config.yaml
model: "sound classifier"
gain_aug_db: 10
hop_length: 320
spec_augment: true
win_length: 512
activation: "silu"
qk_norm: true
width: 256
loss: "cross_entropy"
beta2: 0.999
eps: 1e-08
grad_clip: 1.0
batch_size: 64
Rows from block 8, named by matrix and row number. Rows with one number belong to one attention dimension. Each number is 500 + 25 x the weight over the matrix's rms, rounded and kept within 0 to 999. All counts start at 0. Numbers have three digits each.
# v: attention value (model.blocks.8.attn.v.weight, 256x256), inputs 128-191
# proj: attention output (model.blocks.8.attn.proj.weight, 256x256, transposed), outputs 128-191
v.158:506518509528488496520468510480518485514517491488513502511480466498492522530496445489499490506489473506506491513506496494497542503447526510505523505489528496509514490485526470517492539479486501
proj.158:528532501460518506490444496477528494480466515484475476458472457475550518486510513492510502496489470494484516525485516462536468518531477510509462523490501537506485515499505522510502468498536478
v.159:469510434439500593478521519495503478505495509522465508520499505537503499504486493508523489504498523511474500534520499528520506515497451519521487559481463528489471516519533504432546457459492485
proj.159:522494516505464504496493525475530422520498424512463490515516494499463518508469527511491494500485523470499507498517517499514508527471493477531503485528506537485539503510469503491535476525517523
v.160:516523520530502485474512518510517494476497531524535510507471523519433515502481482525475511549513523480493438523510514511468484523475504415485529531501497513558481507503507519590506486483502459
proj.160:479488491497543520514489479487500510521519476525523469487475497482531490529513467492510490496501524471495503530479476505547545466511454481457471548538514464478460526504503475530537483483532511
v.161:503460500506480493437465505482504509492490512515478496512474491505466491516483517502512515495550492516555511494496506508507553492462494498512498505496489508509479517437503468470527494510537568
proj.161:491561516466544503533496476468465498538506503500505513498533486533473515545557539530533518504529521517504491422510489538515515515491472535484544479531508481474517470517528517530491497538475464
v.162:504487509515477485507504456523497475486544505516500500485494541496514526506479472500484504502525498492531504511490490500496515488489498474492479494474502471492525527444498511511500478467531530
proj.162:469478462503506527522458521508538516494485475486514508477456453523501491512506504480502506476484457495490479477467497497501470516475460490498501504536463500496479496500487501530529510488483544
v.163:521501475540467479480542509488475530497493516464500523508519499555490501529467498513510529509475495452472548488485487508500530481454523531527494515487521496492511523506513510531484470510549525
proj.163:456471459448486477465546517491537536495498529492507495502522502528452462518510449471514480511501518471527464479498508532479508497489490511483503511494493517475524494487507497536501483490467488
v.164:496531464513527477478529537531473526503484530516453474491482470497498519460510554546518477508484494509491582460477480495476499479453479500532554506494470503473529521504485504438527516470517492
proj.164:465459489469508520482507502490508504524505564489526501504491453521529537505525478513467499510501458490522475566564538497494505476491455445523489494515556488558524509505519496491475544499528474
v.165:502560466483486521540496509488438474481477466555466521462486513509529540531476500502527507505538522521532513545505460502484498459487481493532483497471497532507503448496511480488484448468506507
proj.165:447531501476472478491521465577462523469500521477464493506494510455459503489476518495497525493504476507472510515529510504510471513528535493502515492545495493515503541480498490485470514528481520
v.166:476513465507500538575543514513467510521483502481517528502516504481405530478531499499482464473509524436486548518503499473491474448462576472525475509480511497466518477496505455520538521507467462
proj.166:494504502517502480486496541490518494485512492515466451505500508505519551476509440478467482507486477531499511495502518529491475488503511525483512499508482466498534481536496525489533508464528480
v.167:537511458475493507500475549490535515513459510476463501488479563516528470514477480494497527459484515476500497477494491485484491468542487515460515473510498450537507499523499517455512492517480481
proj.167:478485551506480480518513499525529500501513496491482510497539546562476489491463472477509497497484498529519464501530515549513541466491525522474483542466502453500553517501509525488535516542533444
v.168:479509535552501488563507510511471485446485533515520512505477488492486457491479449464510490496480546504483528487491468499477502477510474526504516525489491528532450514520506462493517488516482508
proj.168:561470517543498487507488523472490498499489491483464472470489533445494516562506498503504515517497479459492458473475520520495513476479535485536477526515484499505488486505501511524492533498478514
v.169:498502533522521514504474510511491480507495511524486515465534497518519510540514466499479572508477506521529499495514518485497499528463477495499479466544533504492492489494487491508497495504521504
proj.169:493482518479488464538516522476463524494527500490522489487510484480514529422517517520474536486462499484524494519491464542495515453483456511499488504525526454496499525516468519510456451508466481
v.170:495502485517485554516506490510525502546470485506499505530488471487479470522465535514501493521499461473518507477462542501535468486478527498494486506518483489522492499523456564497483499518504478
proj.170:472470491473467474527494459484532534487522494459473492511496467534468480475502494533471497483475486513468476504515522489514510458442504526502517519443534455514564494489524518482495458529518487
v.171:473555515518471479467533497494522515507503497485479504467503527495472468507484530509518511504483485535463490515525511430545519502526519536521482518519469497519453504520489526525513529462505493
proj.171:448510458513528525504512494485489487491506549473482493493475477481461483479495566495511519523502512518510507505512494464452523509505515526535499465481505499464524508508485526522491508489493533
v.172:503495501523503521486512510510484480478524512507455474501482492525470486523527478515504509474506481478500545472465525525462487532508504505505513498459522495490531565477478500520483501533479490
proj.172:496557475503516499518503509498500495522530476455513502494490485459520473479540493461521500438479487464461495495498463460488468463569493452516442471491512468517501442541487491514523498489541476
v.173:529512515451521555523514498481483509479485492521521470508478539483520508469466502524494494541514518523488477501499521494489493559459507533497520513487517469513536464539489522531507476500552472
proj.173:533529495494528512494516440494477508469459513502505498481526511489521488486534548471486479539522511504490490514514439488517471515505506495502464479481469496454495537459526498491547488507443491
v.174:431489531545463498472497501490500526478497549489478512489496507475507478473503514504480546474487506460464503519540512453520439444467501472531523498534488496538528493481479499517490532524465509
proj.174:488472500506498471498462510490501508498476466501516531505509512501502486487530483474502499464511482496422470462524515486489466465492474479499509512509502492521477529480499510475508518482501529
v.175:544491472500507477491480510498525509491512475536468521492481509464491535516485459481497477477527482475485499553458492513486508517492495477528541488525544492446517516480447499525501474448477519
proj.175:469537471519507544509470528536499484495521508507467505522442484483505463551479499531508495523509537530464529486505486571513507498481494506484536514513506503557505476501506513454527523472498495
v.176:533468457519509510512517547507478483538469496525489483484530529529503530501506499503488478483467526476481513472487542487428527494527490518518508476470525501513527469482511484499533514493518522
proj.176:466511486479473486507517510452519502492481479482489492517459476495491477535526502456495512518508525480495477469489452516459489518488502452497516537538502504489483506509496498541519483521476489
v.177:500487509508516495523526482492457487507558539516493529462496461494513484481503511473469504488507515501538479500513526488520501494544495463467453526508446505466453500546496498541485512487452559
proj.177:539511545504485504497519493495480519489505523494514524521493529512489532572535551478491508495502491496502509485461475513546533473505483504531486495575534470518516479492503504491507519553455451
v.178:531472505540530488524522474466436499504504569504538511488513534485475508491519517534535506464478517549462521527462480531502522506517466508500468505491492510520484527556474508502527536481492485
proj.178:516487554481547464515449472490505490483543474518517499538488470474512503509503525486466516551475492502519508499456483489502492510486522485497486535502496566516483530491549519492513483498513529
v.179:501510495482461493524514498481541488518466530519482468529489502512475472523488503505473538477504431461485496520483467525523506492548540461472515562511520490504491503490502464521514520464497493
proj.179:527515516474530514495521517502590511513504514484516514477536503534507471462491514488480496498527508516467510529495484511520505528495518493516539498460554533473513502457486512501513509518479535
v.180:495509477478513494505451523502513533552539493474482476466509484470467500479476494478546508498497533455468489494478503525468470471528526526529511469521469494486519494492512524463523537503498430
proj.180:476474490541482505489459497516504501500499514479493511462463518507505509519440520479488463480484523498528484522522501512501529500514482490469480498495526437511543501509485517486496469451495544
v.181:523506515469477523521478487517480465501471529496474506503492508548532481500453492493488509447458545530470490487500571495521504518503486527532485528531493499523444491507475542453512482488543515
proj.181:491538512521514443461497494514479502508510496490478508457522474528512524528486501502474449508517475498451461480507474498546491456481486468520490500580482514504512543487497505517544491511532488
v.182:466488545543479449511512534507510514505462484447492513506441483490467525533530474516506499494484516536543481493514535495474524499511497486496500500470487498509471502513550455532493507504510499
proj.182:554507449488545559490533464484508489521501434542440503542553508471478471519509481487526476489513485508510521476501500487445485521457498503520490487498477479586510508481458498499466523458486507
v.183:476516487477495462496576519470516538491550521508478491511528498457494487515509514546496503503507488559464504506504517469473508518515503490463532518490521491484478523549449524497499488454519489
proj.183:504536535548537499480503452553486481446498485503504483493491501506522488529483484451505484506519523491494540518485480530473488524546510517508518527506472489545464473553494509511503502500505505
v.184:480493480481526525494444471452479502493498472514542514471512473528527492551450493516536508489541517471514515501539465470502488574509516501501503487514536507480519465487460513480531452461521536
proj.184:542455504506487489501477538541494474479461518502488513526462505509491441460463491504525541463520500520474470487443524481545487533470500548487499490505468542526466533507498528543506496483507561
v.185:489479489476482513483476525501498519480490524462494520521520510526504484503521540488507531507504475458482513512513463486548507517460504491484542473483506449547496507478475456541487505460506494
proj.185:449540496523510461503518484477462456477484534498512517518465507473528494478522522506491451536506473548448499510489485547490484502530513505452478502490519486509485481486492515543518510518516520
v.186:522492588499465532510467482480478486512515518512493491470531484503485474453503527533485497494515508493505483524494554496525480492482473513531490507472559508465485482508520485473492541536525503
proj.186:469495535440526490547521491491495498509485545513500528500499530523497474529507555514517536519508511527435503493491502508505445503499487516474495514537526445470491471507502483491507501471484492
v.187:508546491497479487515534522503490526520510524471550517482489522491505499492499513532471498494466510502474513495495523480547517531519477534461516497491517495486505486513517519494471482454528462
proj.187:505511504508532513459472495496470493497537480502492497517488470497497467487535485508545537551520503539458437488509474491438460470452466480443471488502464498510503505516490508498504491509534504
v.188:469550445492466519514461539521483474486523496493475496484509533479505478511517490471515495509528561535500488486494506479492485508532472519498511528494502453475517509511499502451516522491491526
proj.188:494506472521520510513456503476521481483537513468567479480518495516484505497515499524477524490492539514535509538481513501476494519553473484470499474483537505515478493491535511519501515487492487
v.189:448496555451511545464558515477505506497529507518487523491493465473477491524495460476517506530479479494505490538514550533485464474514457504524433494475490506542444474489499509497519511525534511
proj.189:474526568511510498449478505470479533511494447505518509521515496477494484509544521507508502527440533491473498511478496478523469506528467522541508460485531533472504491480492471471472547533537476
v.190:509508525473534540488526470519483509509493510492516451452470514520476511497517503490512518453471507520487541523478513555415516482525470459492523543505510480473526528461483517506468545523469455
proj.190:497515484492524452498486490543510476485519470508507461518480499496504501461470463495485512480482496499521498490524505497509530532458492522514498512475462455448464516513537467510535456520462434
v.191:494538499450513499469530507529488491532493531435499477523533505504506474473492448529519507501504542500520476485507530436547482497495506491479481494500530464474516476466514511512454496482446474
proj.191:510480494504468542529460484514514469525530490500469488490516518496525529530507521484505498498519482522468458499520494479537546512494498463512501464506523547550481519473498550480538489480469475
v.192:513481547489490458560498509501504543504529516515471501511481491468555537538546444539481510509517507501442475545525511555488483458497511477521483493490485470472551492541522483518559496474469551
proj.192:523505494537511522517436489534472482473534471512496451480465496509474469490523487580486534539482501507474484483482458520497513520517500478475512507489526499508491509485512487491477485482517469
v.193:476528528474482453525500469518477505518509470532477510531504483503511481501525501469491485527531510502499511473490489520507495547464481531492494487465507474493535476527493503451518446485486500
proj.193:529510520511505546482521516499484435458505511520523487491554520492515524477488501477505461492511502532570476528504501463475499537526529522485525524471524504521481507471468479482494509499491528
v.194:501514491516491457469515491471490497522535497484536484505486504497551503483491476509489536504492509491522516439469489497493522511475504511495468442529543523489539526516493517504525514501491514
proj.194:528507471521517504493454511512510488534543529499512511480478490509467536481451475475544493465502559529479489521501504529490512487509506540551521542514463505460470521525484487520535527504496518
v.195:479519525516452511469509518509540524464508509501514458519504490497479504502538511458485542520498498508494526545462511516465497499479510524548524515528478484491534516500559525520474517504506546
proj.195:467501512453462466493525521484505433492469539484509526489541476491492518494519508523533486529468492529497513493522467510556445490477466459539476536563470492487524447531463492484493486536506476
v.196:529503446491458466472501484523491506513553476473519486515491498493479534498486478516493486528479482540522524507520525492529538518556540495492456469508501500498493519479485514499507537498502491
proj.196:499505473508486504517518485511486517504511496523503504526535487513497499492531512517499515535515474494455458515499508466495499488516567506462483493524476510521506481453513484492539505460492536
v.197:485491484497540511459441512473540495562514533523533540494564504548452507521529529530474491455513450544516513497525481530527537463545484501466450504450493507481487489485490510496516538512465493
proj.197:510520514524539502519511507494514479506523536487501543471470521519492518522494523507536513459542460511495488524504467543513465477512486468504463503513498575535509483505496556527472460483506546
v.198:507507534517526493485508553499503549485471494491496534470478505514509463489519543543510498491494537479442476475484516472503501472492478520534483481487476493516509538478476571500480477503504527
proj.198:474491460503542461525495518500544461494504496515501524536491480499495433494497525497503514495501502483549510466545502482495475530537526511483510514544497502499488483485539540488454523488464493
v.199:500535514471521535523488452429517494490510484519509502486584542504465475471517469518497484510502519508497485522515492496515460459511552482499485461515482501529491482477515473502573467465541505
proj.199:502505499524476524532515498512500516534540414527506504541502481512556508513561497514497528522496521471489471503506459506482522512506521546499511496499446496474481500449484478487496507518483510
v.200:511497506512516518489510464499557491502520485509497515488486476511472527548478481493476505480516490508525518492459519523489494502509499504538424441478542521505498500452497470513496478538476489
proj.200:517511467520505532481487487464474504516465492488484514515497483473489495501475488518477480475479448480516472480462515541484526527537488481527472484510510510529517499485526504516495543517517449
v.201:500555532449488548446508525512487528508478455491492436483465484500524497497503463484533508487529517462484473498471500507487474528523506458555485481488496465489472513540515466491509507475475473
proj.201:531490505500525521546504522532480557538481513490520523490494498463469491511512501485497508518468485497511499489499494495557477425489495525460562474442547490499501476507481541536506461513481517
v.202:513539524478495503483502524532527470522517525506507514464497516504483525527524485429481467500513507513517484507547471449574466477489466513487489480484464441508471475518495475490482470482532497
proj.202:502507539510507451493572525521469490508491487507521497531438530519494490519530604538472518498525537456486529500547492503487488489485485531597518487551492532510493524496511515473508462498513548
v.203:511487488486483447458512491515521496537480501527517494495507545486489482464573492513521546467509535494465504525478520480496502482484492505481501485488522548505527480542499559548471476473483513
proj.203:460493489488531573473508491529512488457508489461495522524483507477527495497472543475460484526493483549504500505458480477511469491435499458527519483479475493496493512471515469500485482553463493