From a checkpoint of a small sound classifier.
Model: 11.1M parameters, arch vit, norm layernorm, activation silu, patch size [8, 8], layers 14, width 256.
Training: 7500 steps, batches of 64.
Data: trained on short read English sentences (LibriTTS-R), 26041 training examples, 18.4 epochs.
Rows from block 10 of a small sound classifier, named by matrix and row number. Rows with one number belong to one neuron. Each number is 500 + 50 x the weight over its row's rms, rounded and kept within 0 to 999. All counts start at 0. Numbers have three digits each. After the name is the row's rms in percent of the matrix's.
After each neuron's rows are labels from the 100 clips, of 14976, where the neuron reaches its highest value: "strongest on" is what is common among them; "band" is the frequency band that holds the peak. Only what is clearly more common there than usual is listed. The data: short read English sentences (LibriTTS-R).
# fc1: MLP up (model.blocks.10.mlp.fc1.weight, 1024x256), inputs 172-214
# fc2: MLP down (model.blocks.10.mlp.fc2.weight, 256x1024, transposed), outputs 172-214

fc1.265 098:449472551520472504527491607480546454477498449488518462448493461432431430450461477576541437425566447475416505482488352445505516574
fc2.265 097:451498528493434545531474482504433444527437469495594526540565529503514561495537525444466444513398523575438464506427483495521570468
strongest on: voice: male
band: 4000 to 8000 Hz

fc1.289 103:448486537518478499552534408550508560543444532489444516596491455465516495448445472499433487414504502500486520554512525416528516394
fc2.289 101:468431542453536499550471518541497413414589472503446526559532518428505487580492508489400428448592504412486545495421451550496473489
strongest on: voice: male
band: 250 to 500 Hz

fc1.83 104:517484400508472460373469534523511516522467552509533527380495492564476512470450551491441524543466363576499528489438503547596452606
fc2.83 108:493483530534557487523543533545534501504486507539594572523534535459594510426475484505502492546472545407498484520473473392522498474
strongest on: voice: female
band: 1000 to 2000 Hz

fc1.262 094:511474514507504494476480471402536471568523498472461455492514467590566514579461468576549514524581445502549491410432433520517575450
fc2.262 096:445495506517507522487443453420585557476519575542568425401463486463571484503510469540549502467521556462463410461450498558534487530
strongest on: voice: female
band: 250 to 500 Hz; 500 to 1000 Hz

fc1.144 102:559477484435487578522487502546569592498377472436555523492508487532470536374491515561497551545509425530529485422471450496406414534
fc2.144 098:459518506415477513499449516408530390377444447531473478531570571486519475583480560501439487509425439562534478524545594480496401376
strongest on: voice: male
band: 500 to 1000 Hz

fc1.332 095:477510439367392502443462546445495548501454599451440448496431457446547522479487617478471504439465503458516463477520417633476460565
fc2.332 106:463573641477540488518495549507499554519572495461594370513493466495436509462552497580504417515568427488487504518496495524413565543
strongest on: voice: female
band: 2000 to 4000 Hz

fc1.586 105:503437552539506493484512568434541455497480551465548469526502552476556459473475608555558620528455526444445451470499639431410482545
fc2.586 097:552477474509591442424466569485455538483572602506495476392555520574473449543494519556530440497559478466629563496513495492526409318
strongest on: voice: male
band: 4000 to 8000 Hz; 0 to 250 Hz

fc1.617 094:497511464447589401646572521500536476525527508495531454457526569481572436478457450517546419521505550507497552477502445514443484470
fc2.617 108:573531493474514519487503569484420482531477477468506463507449570534538559530509486564473498489474517505551428455490447507612627486
strongest on: voice: female
band: 4000 to 8000 Hz