{"model": "sound classifier", "dataset": "short read English sentences (LibriTTS-R)", "win_length": 512, "mlp_ratio": 4, "layer_scale_init": 0.1, "patch_size": [8, 8], "label_smoothing": 0.1, "residual_init": "zero_last", "lr": 0.0013, "beta1": 0.9, "shampoo_beta": 0.999, "weight_decay": 0.1}
Rows from block 7, named by matrix and row number. Rows with one number belong to one neuron. Each number is 128 + 32 x the weight over its row's rms, rounded and kept within 0 to 255. All counts start at 0. Numbers have three digits each. After the name is the row's rms in percent of the matrix's.
# fc1: MLP up (model.blocks.7.mlp.fc1.weight, 1024x256), inputs 111-147
# fc2: MLP down (model.blocks.7.mlp.fc2.weight, 256x1024, transposed), outputs 111-147
fc1.343 110:169144148133134099111145091123155151159128117144099126136113145083165075120101134085124098134193128141100166151
fc2.343 102:203143159079088081111121127103080176139092084117106143161146147191116142115127117110124127144154123123135145110
fc1.344 095:103153131083098148062176130071111083123066154132138135076196119120168209115130133163125129101134137133132124089
fc2.344 104:108132126128125103113160149194174078138117063089119121107183095073189148097126162131165139143079123124112108101
fc1.345 102:141155092082142091121148132165204117160100120104133117087123162163092153146159150201140173075134131152062151177
fc2.345 099:181165179153142066168088098113120123051090123138141113219149106097163129074082133081186120130122127097090097093
fc1.346 103:118139166134176092087124121157134141164095125131120133084103122140107153057160138124143128180171139117079196107
fc2.346 093:106135090092143084096141121136163149155115194122106136187135110111092117137141174142099123120129174142086169039
fc1.347 099:169092081120150133095074115145093116171175095139130174184152091146143152102152095083177102146210112180117114114
fc2.347 095:203148144098088108089150184164134122119116154101106103099158173140188138132116089117109133121116120171089102067
fc1.348 096:110164151100029134147141162144152103079033126116102097125100131185101134145099153116075143148109067201118078123
fc2.348 093:104121072132110116142091122099120160150084139149124147125195075173159216107171109075110056126163156066158144185
fc1.349 096:099096126095115132202096123126141117126084128145115125188116120147152130096148205175148113131091134156122157105
fc2.349 097:131122133083140190174129116114103100093174137185148121135111142104118125106095047183091150097192150131099140174
fc1.350 103:178086086141092111126094128095130152128098176106110120136193171109151096145117139101146121137112143072150180188
fc2.350 087:127136137188136140019122144135123132130077092115122153098183135131076132098112126145142115151118131104150169086
fc1.351 100:116153145148153122103078204147140169142119077135143113176149141077144148164211085096113105206071162124066143137
fc2.351 094:123094152107084127147140109116173152149150126151118148108087205142135139159130104113095184097183119085155165107
fc1.352 097:118141085144104106150112170119092220133137123143094138089118143137097087172144088150125212097095086141107084142
fc2.352 104:154148111140167135124146104121147104066103146140120162107089153158128112118102154125121133130142176192111117105
fc1.353 094:110083120127078126088077125092153127171140085140099149125083153117107107158098191085133191063136132141182127186
fc2.353 095:133127186177161098155125049144120103070107149133154065098123184149194195126132103140126115176106132169154151104
fc1.354 097:176171109148131057088116123116161141211114130144146126144132093139122098145136138112147115105139111103160068089
fc2.354 096:096092082172150068157198119164083184093121108090091083141130115090131144145099137145139120120114087065172134107
fc1.355 098:185086121136123169164127090166105137127144154113192168137074073116146218110136119142121112100138152155139164069
fc2.355 097:176140176086124082060090131133164166137152141196142201170113113079085118117102153094120072105133166127114102180
fc1.356 115:107151109116153149102164112148086103088096094189067149121110144155131159155113130179126184052128158135132137174
fc2.356 101:129035127121087117061125183177187139148081089144193129178110167083074077146130122101113053137148171120055154130
fc1.357 096:114085102192133132114115096128118101113190111127139143168162100091105125136135109120100090075109176156095138120
fc2.357 099:185123147169143140144064160102143118100134170171081164181164104126103100100110119098151104125100120110143197148
fc1.358 099:099201135144077132161123196151124076108150132136119122164100076124156123186133144160117142091104156127097076109
fc2.358 094:103083166172138111119098097121110138140164176113117136058136188143092110157092085083122147151124105104160124105
fc1.359 097:149133123170138124114142150129114121129123141088134185158065119168166083128152127184160103190126134111121085144
fc2.359 100:130135138161111186167104066082094063121153152131126099102122120154090159141162154126062114125133133132112184088
fc1.360 103:138092169133154140061156166153141154104078131095170075167077162131135098159136106142118161121124101120176120121
fc2.360 096:074098174132154103167134138107137148160146184103217183167113119125123102153124150085146119127165180121123203132
fc1.361 094:165118090081137109116190085115154069021139142132110115113131092137171134093161152146190091152115102160104113142
fc2.361 094:140091102101136110197126142096097099151116102102120131103120103157086206186172158105127114094084087107126136107
fc1.362 108:104125218149128132104098189142152069126162115150121102086153090141094099131108124157089160079175146141152090079
fc2.362 098:118113140126126161125076146151103139100062153133116095179080101153145174111129050153141120114136122070166099126
fc1.363 105:169189108137092109118145040132159153128106136085093148125071105095159097172150103174131151118122157160085124116
fc2.363 103:119165069108074104095145101140164148154131134112158141118122115134138092170146072185076077171158196143153136124
fc1.364 097:156182146058145096121175165154154159153069112159193157105043102104158128065083183155098123102049186094057116110
fc2.364 104:127155135111071136167110130165080098158100164156122118159132196128164130138116077178074172117123140198095079065
fc1.365 101:164155150070142189104138113127113023141127151060083099093168149148150098110170110129197153111155128121122123113
fc2.365 105:130122174110130171015133117136081134091177168081124081126150179116137111167091155117062093116129149229094174146
fc1.366 105:134147108104166112112181115110114166105140116125152123183089071117142144154116125090178091184096086197073137115
fc2.366 104:143195139201104070151151131113095126121147109117078158140135139127214149096092111171117138158174066144193090197
fc1.367 097:187101120084109107161151108111074141145125183065118076116155146159154171099157152110167132165161181154077117109
fc2.367 096:127113109163135103131150123123113107091085135149148156112071141084187179150153129069101139103153171129129160084
fc1.368 109:100129156123166119090127143192096074116103093161120082088147098031143099096164081183137112140119145124077153204
fc2.368 100:139093134120106127169120089074142121086134157078120104135127121102164169094140104119141119175139111151165085124
fc1.369 103:200171104174128150175144104127128113172134154117058157113113134116132078115102126153133166170121127117120148143
fc2.369 098:116138154165153118125115075098082170110131146177116103165107098146158073111135087164125180161092093124107188053
fc1.370 102:161115102157150067143054116114176099133138109166100069165106079170136108133091138153158106132081140156116117170
fc2.370 107:171079087141125103140092165121130129121194108128143135177146121145151102154181067137131143121098155095154118093
fc1.371 101:107112160103136176113089121110111179144058076143144084175158116106124121126173150173108146166110145169155149126
fc2.371 099:133149085187186110191121177098075163184158149154052117122182052145125195080155080059096160048108130133142150140
fc1.372 102:131082110148140082112131135102139133174159107143102131186138124133161146209147115162136080106134141106222145200
fc2.372 104:138161155158204119101143087122124049140073149129143199134138161127122124082148161144145106120129096084186146108
fc1.373 105:117121125142129152130138067112093077111143189054118164122103084070109098149116166145137099135150175120140066126
fc2.373 096:120133098150163128135084164111101147145110115132110180201187133183153134119127095165123186151176095101072131105
fc1.374 094:101155085146180087125136154092114148164139147131108082187147178119167161144158127186106119113130099157094101143
fc2.374 103:145162092126097125088075134103129109166199109135064073167096216134151189075153124178149076157124174179155080147
fc1.375 099:119149108108112088149089077125174163177178092112127122131096132143121148114065096170076191110132123096082136119
fc2.375 100:150084113077136098159126093153095180088121087180152111124218117143121162079106188164155154169162168100048139125
fc1.376 105:104074142149087087167100168119082146163127108111162104124135137181120143134137112144083094094100152138132150128
fc2.376 115:158166142107125128131199143135132155044130119134118110143108184129133174146065069175182149171108125114086145158
fc1.377 096:102148129126167131158117080147170120160104120066071132145157109111176144111186150124152071164051153163114068136
fc2.377 098:159072163136135130184116110099098110156156164108167186187183159095117159091089138159104180126119145149156122093
fc1.378 097:115154071134081093145136065129129159111085140145110108133182138090133201192089159137134136147034095088155181135
fc2.378 093:167141139106135145106105174172071188156118160168109161120145082126168148128109127137098158148109085149078148155
fc1.379 091:115144098157101089184083143125106142163136037109139151133060100109103142116153153175113102121081127121143152110
fc2.379 094:143144119113147065137131129150156143221144178122138160093114087108116209179158054143146193159094173130135124115
fc1.380 101:107137106040077113129115153159128197062178166094097208120126182187108076154113099115085145102131119178102149084
fc2.380 100:174127099094100116115144114092150149177083098126096134096160164119185139130130030161173137174126085177130132124
fc1.381 102:144130050169058087138128133118101103142162144122106132134114112144048147110097087081082178130085108139152093164
fc2.381 099:144141140090061131156115143117090132103113131152120140114111174106116095127113153186117147084130186123164143098
fc1.382 089:127076125124123165136126127118132173188144151160090143061132112144096141119195126113146110160093130102117146190
fc2.382 097:129075174153081075123100083060131138157114089148118146141134143130137178070178190158154147106240128117116144094
fc1.383 099:152116118132106127148109166096174113156144082141072118177120163132102104156145116108184138112128137115107099130
fc2.383 100:145158142128110127138103121129153086137144095141079141179153118180169140079125130127140152109112109054170154135
fc1.384 094:149118159090217083112117089196126073154153158148138085161136190107159115175164139093146112087164135107177139109
fc2.384 099:138087123121147163111134139096148161138145096128174093090095150154132198153103195152153105099151093046126135141
fc1.385 094:116156079123100109129143156107182114121103130072123117129106182151072121150066156119129090079103020102122107123
fc2.385 104:148147127149159137153134183116156142143152122127117139075196150141111160129114107160157048143084128139076206117
fc1.386 102:147126105180127183113126163156107178161101139121083166120116125103078132147086180164137179056064114126168136096
fc2.386 102:130086174121110099057150151118110121160084144161074121121150102112135158148112134125120163103156149151104134080
fc1.387 106:138163099144092127172115171099107139090100132136140132033097169136105126124116115105225091083136158151169157207
fc2.387 099:151110093077069107091077068149144184168140176091078093154135095105153146142128148123138122059145167128183121154
fc1.388 105:164179134134098065168122116092103065135154140102137083097145137171151145168124135128081078123162148149190053094
fc2.388 092:086105132148136144088100132200159120064125129108179133098171062115119087173099160169100179079098117087123129143
fc1.389 096:117088173142166133161105073120146161077150173175130165136055129100112110151136116150140133162154086144104098150
fc2.389 100:126098053159072129114065115092186131051096163103151161133118159152150143116135170086123107097113116091151157131
fc1.390 103:106079120155151155130115184097092089166136137074121168137131109211097075129160122123142162088138138200133034137
fc2.390 096:159141190109141162088179080105145125134163104177102138160146069143124054123127155117111063078110082084091144161
fc1.391 094:151131123093100207147122067092104092166181136089106122129109137086114096132131115109100085078098143182106112131
fc2.391 105:140163145109145125121151144109094094048172138084120075112175097121114127119145101104135113114102087128143177153
fc1.392 093:117168118099155118164072069163248134137107132157165172045171163111117112148167106162124083103121076137082117130
fc2.392 095:133216121133123157156118151173081136123138141109087123120078146129117121118131118138092115095155128112105148144
fc1.393 095:066075106166127146143153059123101132088111098167140191134192174146181166105125087105108089101104152143090158125
fc2.393 102:126142127176148113194103107130167135081128176121125078103169124092142150133165065118084097140095102090140146170
fc1.394 102:119138162132134121134089130142116139136161103157152214096175188110145069081079154106117146196081154097128157127
fc2.394 106:118099139181172147140146117083122126047117136142152098119120126125145118145109126145163096083097152088174134132
fc1.395 092:117149067095121138113152176109111151114144127103102112094069117115193066138108095079030098147136098157107136155
fc2.395 097:060150146125085170174095145091113160134115121123091103175145105157130105107169151095081192117145103160092139113
fc1.396 104:089159124119128089118174158134139132131118143053183095131185137136155078128098174105132121082115155090096137157
fc2.396 096:116138132113100125060088068162118083115078154133125064105081117102091168074152125150091174135131153105157161142
fc1.397 101:147222109148138150131084173079174121143182136162133108109170153132160097101121142125126166161101191164066076110
fc2.397 097:120130117113166105150113084136140123113182115117141137096144082161151146213176166119182136143183136070164135184
fc1.398 103:130149126156121136124160085095120148139129120170143136144128179081140122167188163154105117128165153163120137172
fc2.398 099:198138134120147151128150108148094124125106149140117127142178139061160133118143116122106130131115075112143125155
fc1.399 100:124076079112161080135076134157121076149151105152206133143122071170120112132081137077142162152172099195123106166
fc2.399 106:158132136137126156098156096166138151153130103151134124094148174100122098097174057112133119081148125098140202170
fc1.400 102:150137167134162102129168091188142095076162099116141088085115125170135107138149170105126136145065105167116130117
fc2.400 101:121118175121124162109089114129176103063168166206136143104152123163116091141143103154134130128103134085134133185
fc1.401 101:131063166113099108089107130186128102130158097160074113130138133197111158149062157093129171159139123188118093126
fc2.401 107:183106117138102111076122157119155126165097171112130116145100122084163169197098145115152187181108087158146115147
fc1.402 106:148166164110112093087123152173146062180083150078183093069131090119123169133129136010118128202115063198088124073
fc2.402 099:105060137128098110156078173130163136108202099158102162149117105090156089073172108094099151149129190165134107138
fc1.403 102:128119160178140152161154128053141107136182130078121132086075067208117102147159131160170088118152162143155130106
fc2.403 098:095115157134137134081104094144117111123146092131108146122139132157155102155100137135092185156095129183166133107
fc1.404 102:141149127122144110121163151151114133097168157120106097128078136153158132136092144088079160075140102192147106130
fc2.404 094:114165188154133125176120099170138112190086121171120123077154168175157110084133110115124106122150095114148116068
fc1.405 103:135065156128128110157138145099143052103191144176076161087148184119122138108139178138091084146119085103098165140
fc2.405 093:139129106131125064139211108155111177126138153150135178122162118101155130147087142190107159076109181163149143184
fc1.406 098:089140102086101178157155183123108125119072105115129113083118106119114089157132170087180102139116143129055153146
fc2.406 104:161193141113122166037195173120118119187118129136112125132132107117159041160125106128171179124129171165144163099
fc1.407 103:143139158122101108168133097158171104113088129065191198163077092179083108086119180183041174121139083153152136143
fc2.407 103:120146158152141113143153081155162124085100145126099178146116091116154124123109157073100102104168160093156157099
fc1.408 097:113126176166147153036069078131132137173130145149098102117124112101130137100075129205138121078117130153111080124
fc2.408 103:160090117079143153151127099118075103126157132136156107168173139094086124189117176059099145144136152167111107134
fc1.409 099:114096062127170164114145086084165120165134153195115054108142118172147116136112153086119140119174159079120108146
fc2.409 095:111091120100070170159074138142065133171163096124085134151110113118088088102109217149102081114104125101131151098
fc1.410 101:096138189095083165118110131141159178135130101197103145155151103111147093127091135095126149151124129111078154119
fc2.410 101:190114089127088131136104131111145129138133166129087113123110117098068162138168084076128095127099118095136197095
fc1.411 104:183069106097104062153102084156160150162151092190144142129071171100136169058134154130155123096158154132119131123
fc2.411 102:102127131099147162107105152137108189123093061169107141146147094132153099144086135112175121080089124166122130112
fc1.412 102:104117151113152184170147105095125085145145119197141179095178074125160132098090122092158191101145113161091165127
fc2.412 101:086065140165089110087072143149136095169121079136154112155112125160157146126147145117099136139147110099136185158
fc1.413 100:119079166098139141125163083126075091153107112082156117159136168106119052135148174116122134094114108145122080128
fc2.413 100:128127163091114120115181135150138157178141163139137113073116067159161123122129085135209144109114183141137101082
fc1.414 096:107088154191142140218159170083155139159128144134210096155107147186140097098124132112112110154161169154160104157
fc2.414 103:129096135132170074206127137127123119124138149166093170121125070160140103100086128155135178139105092160176160127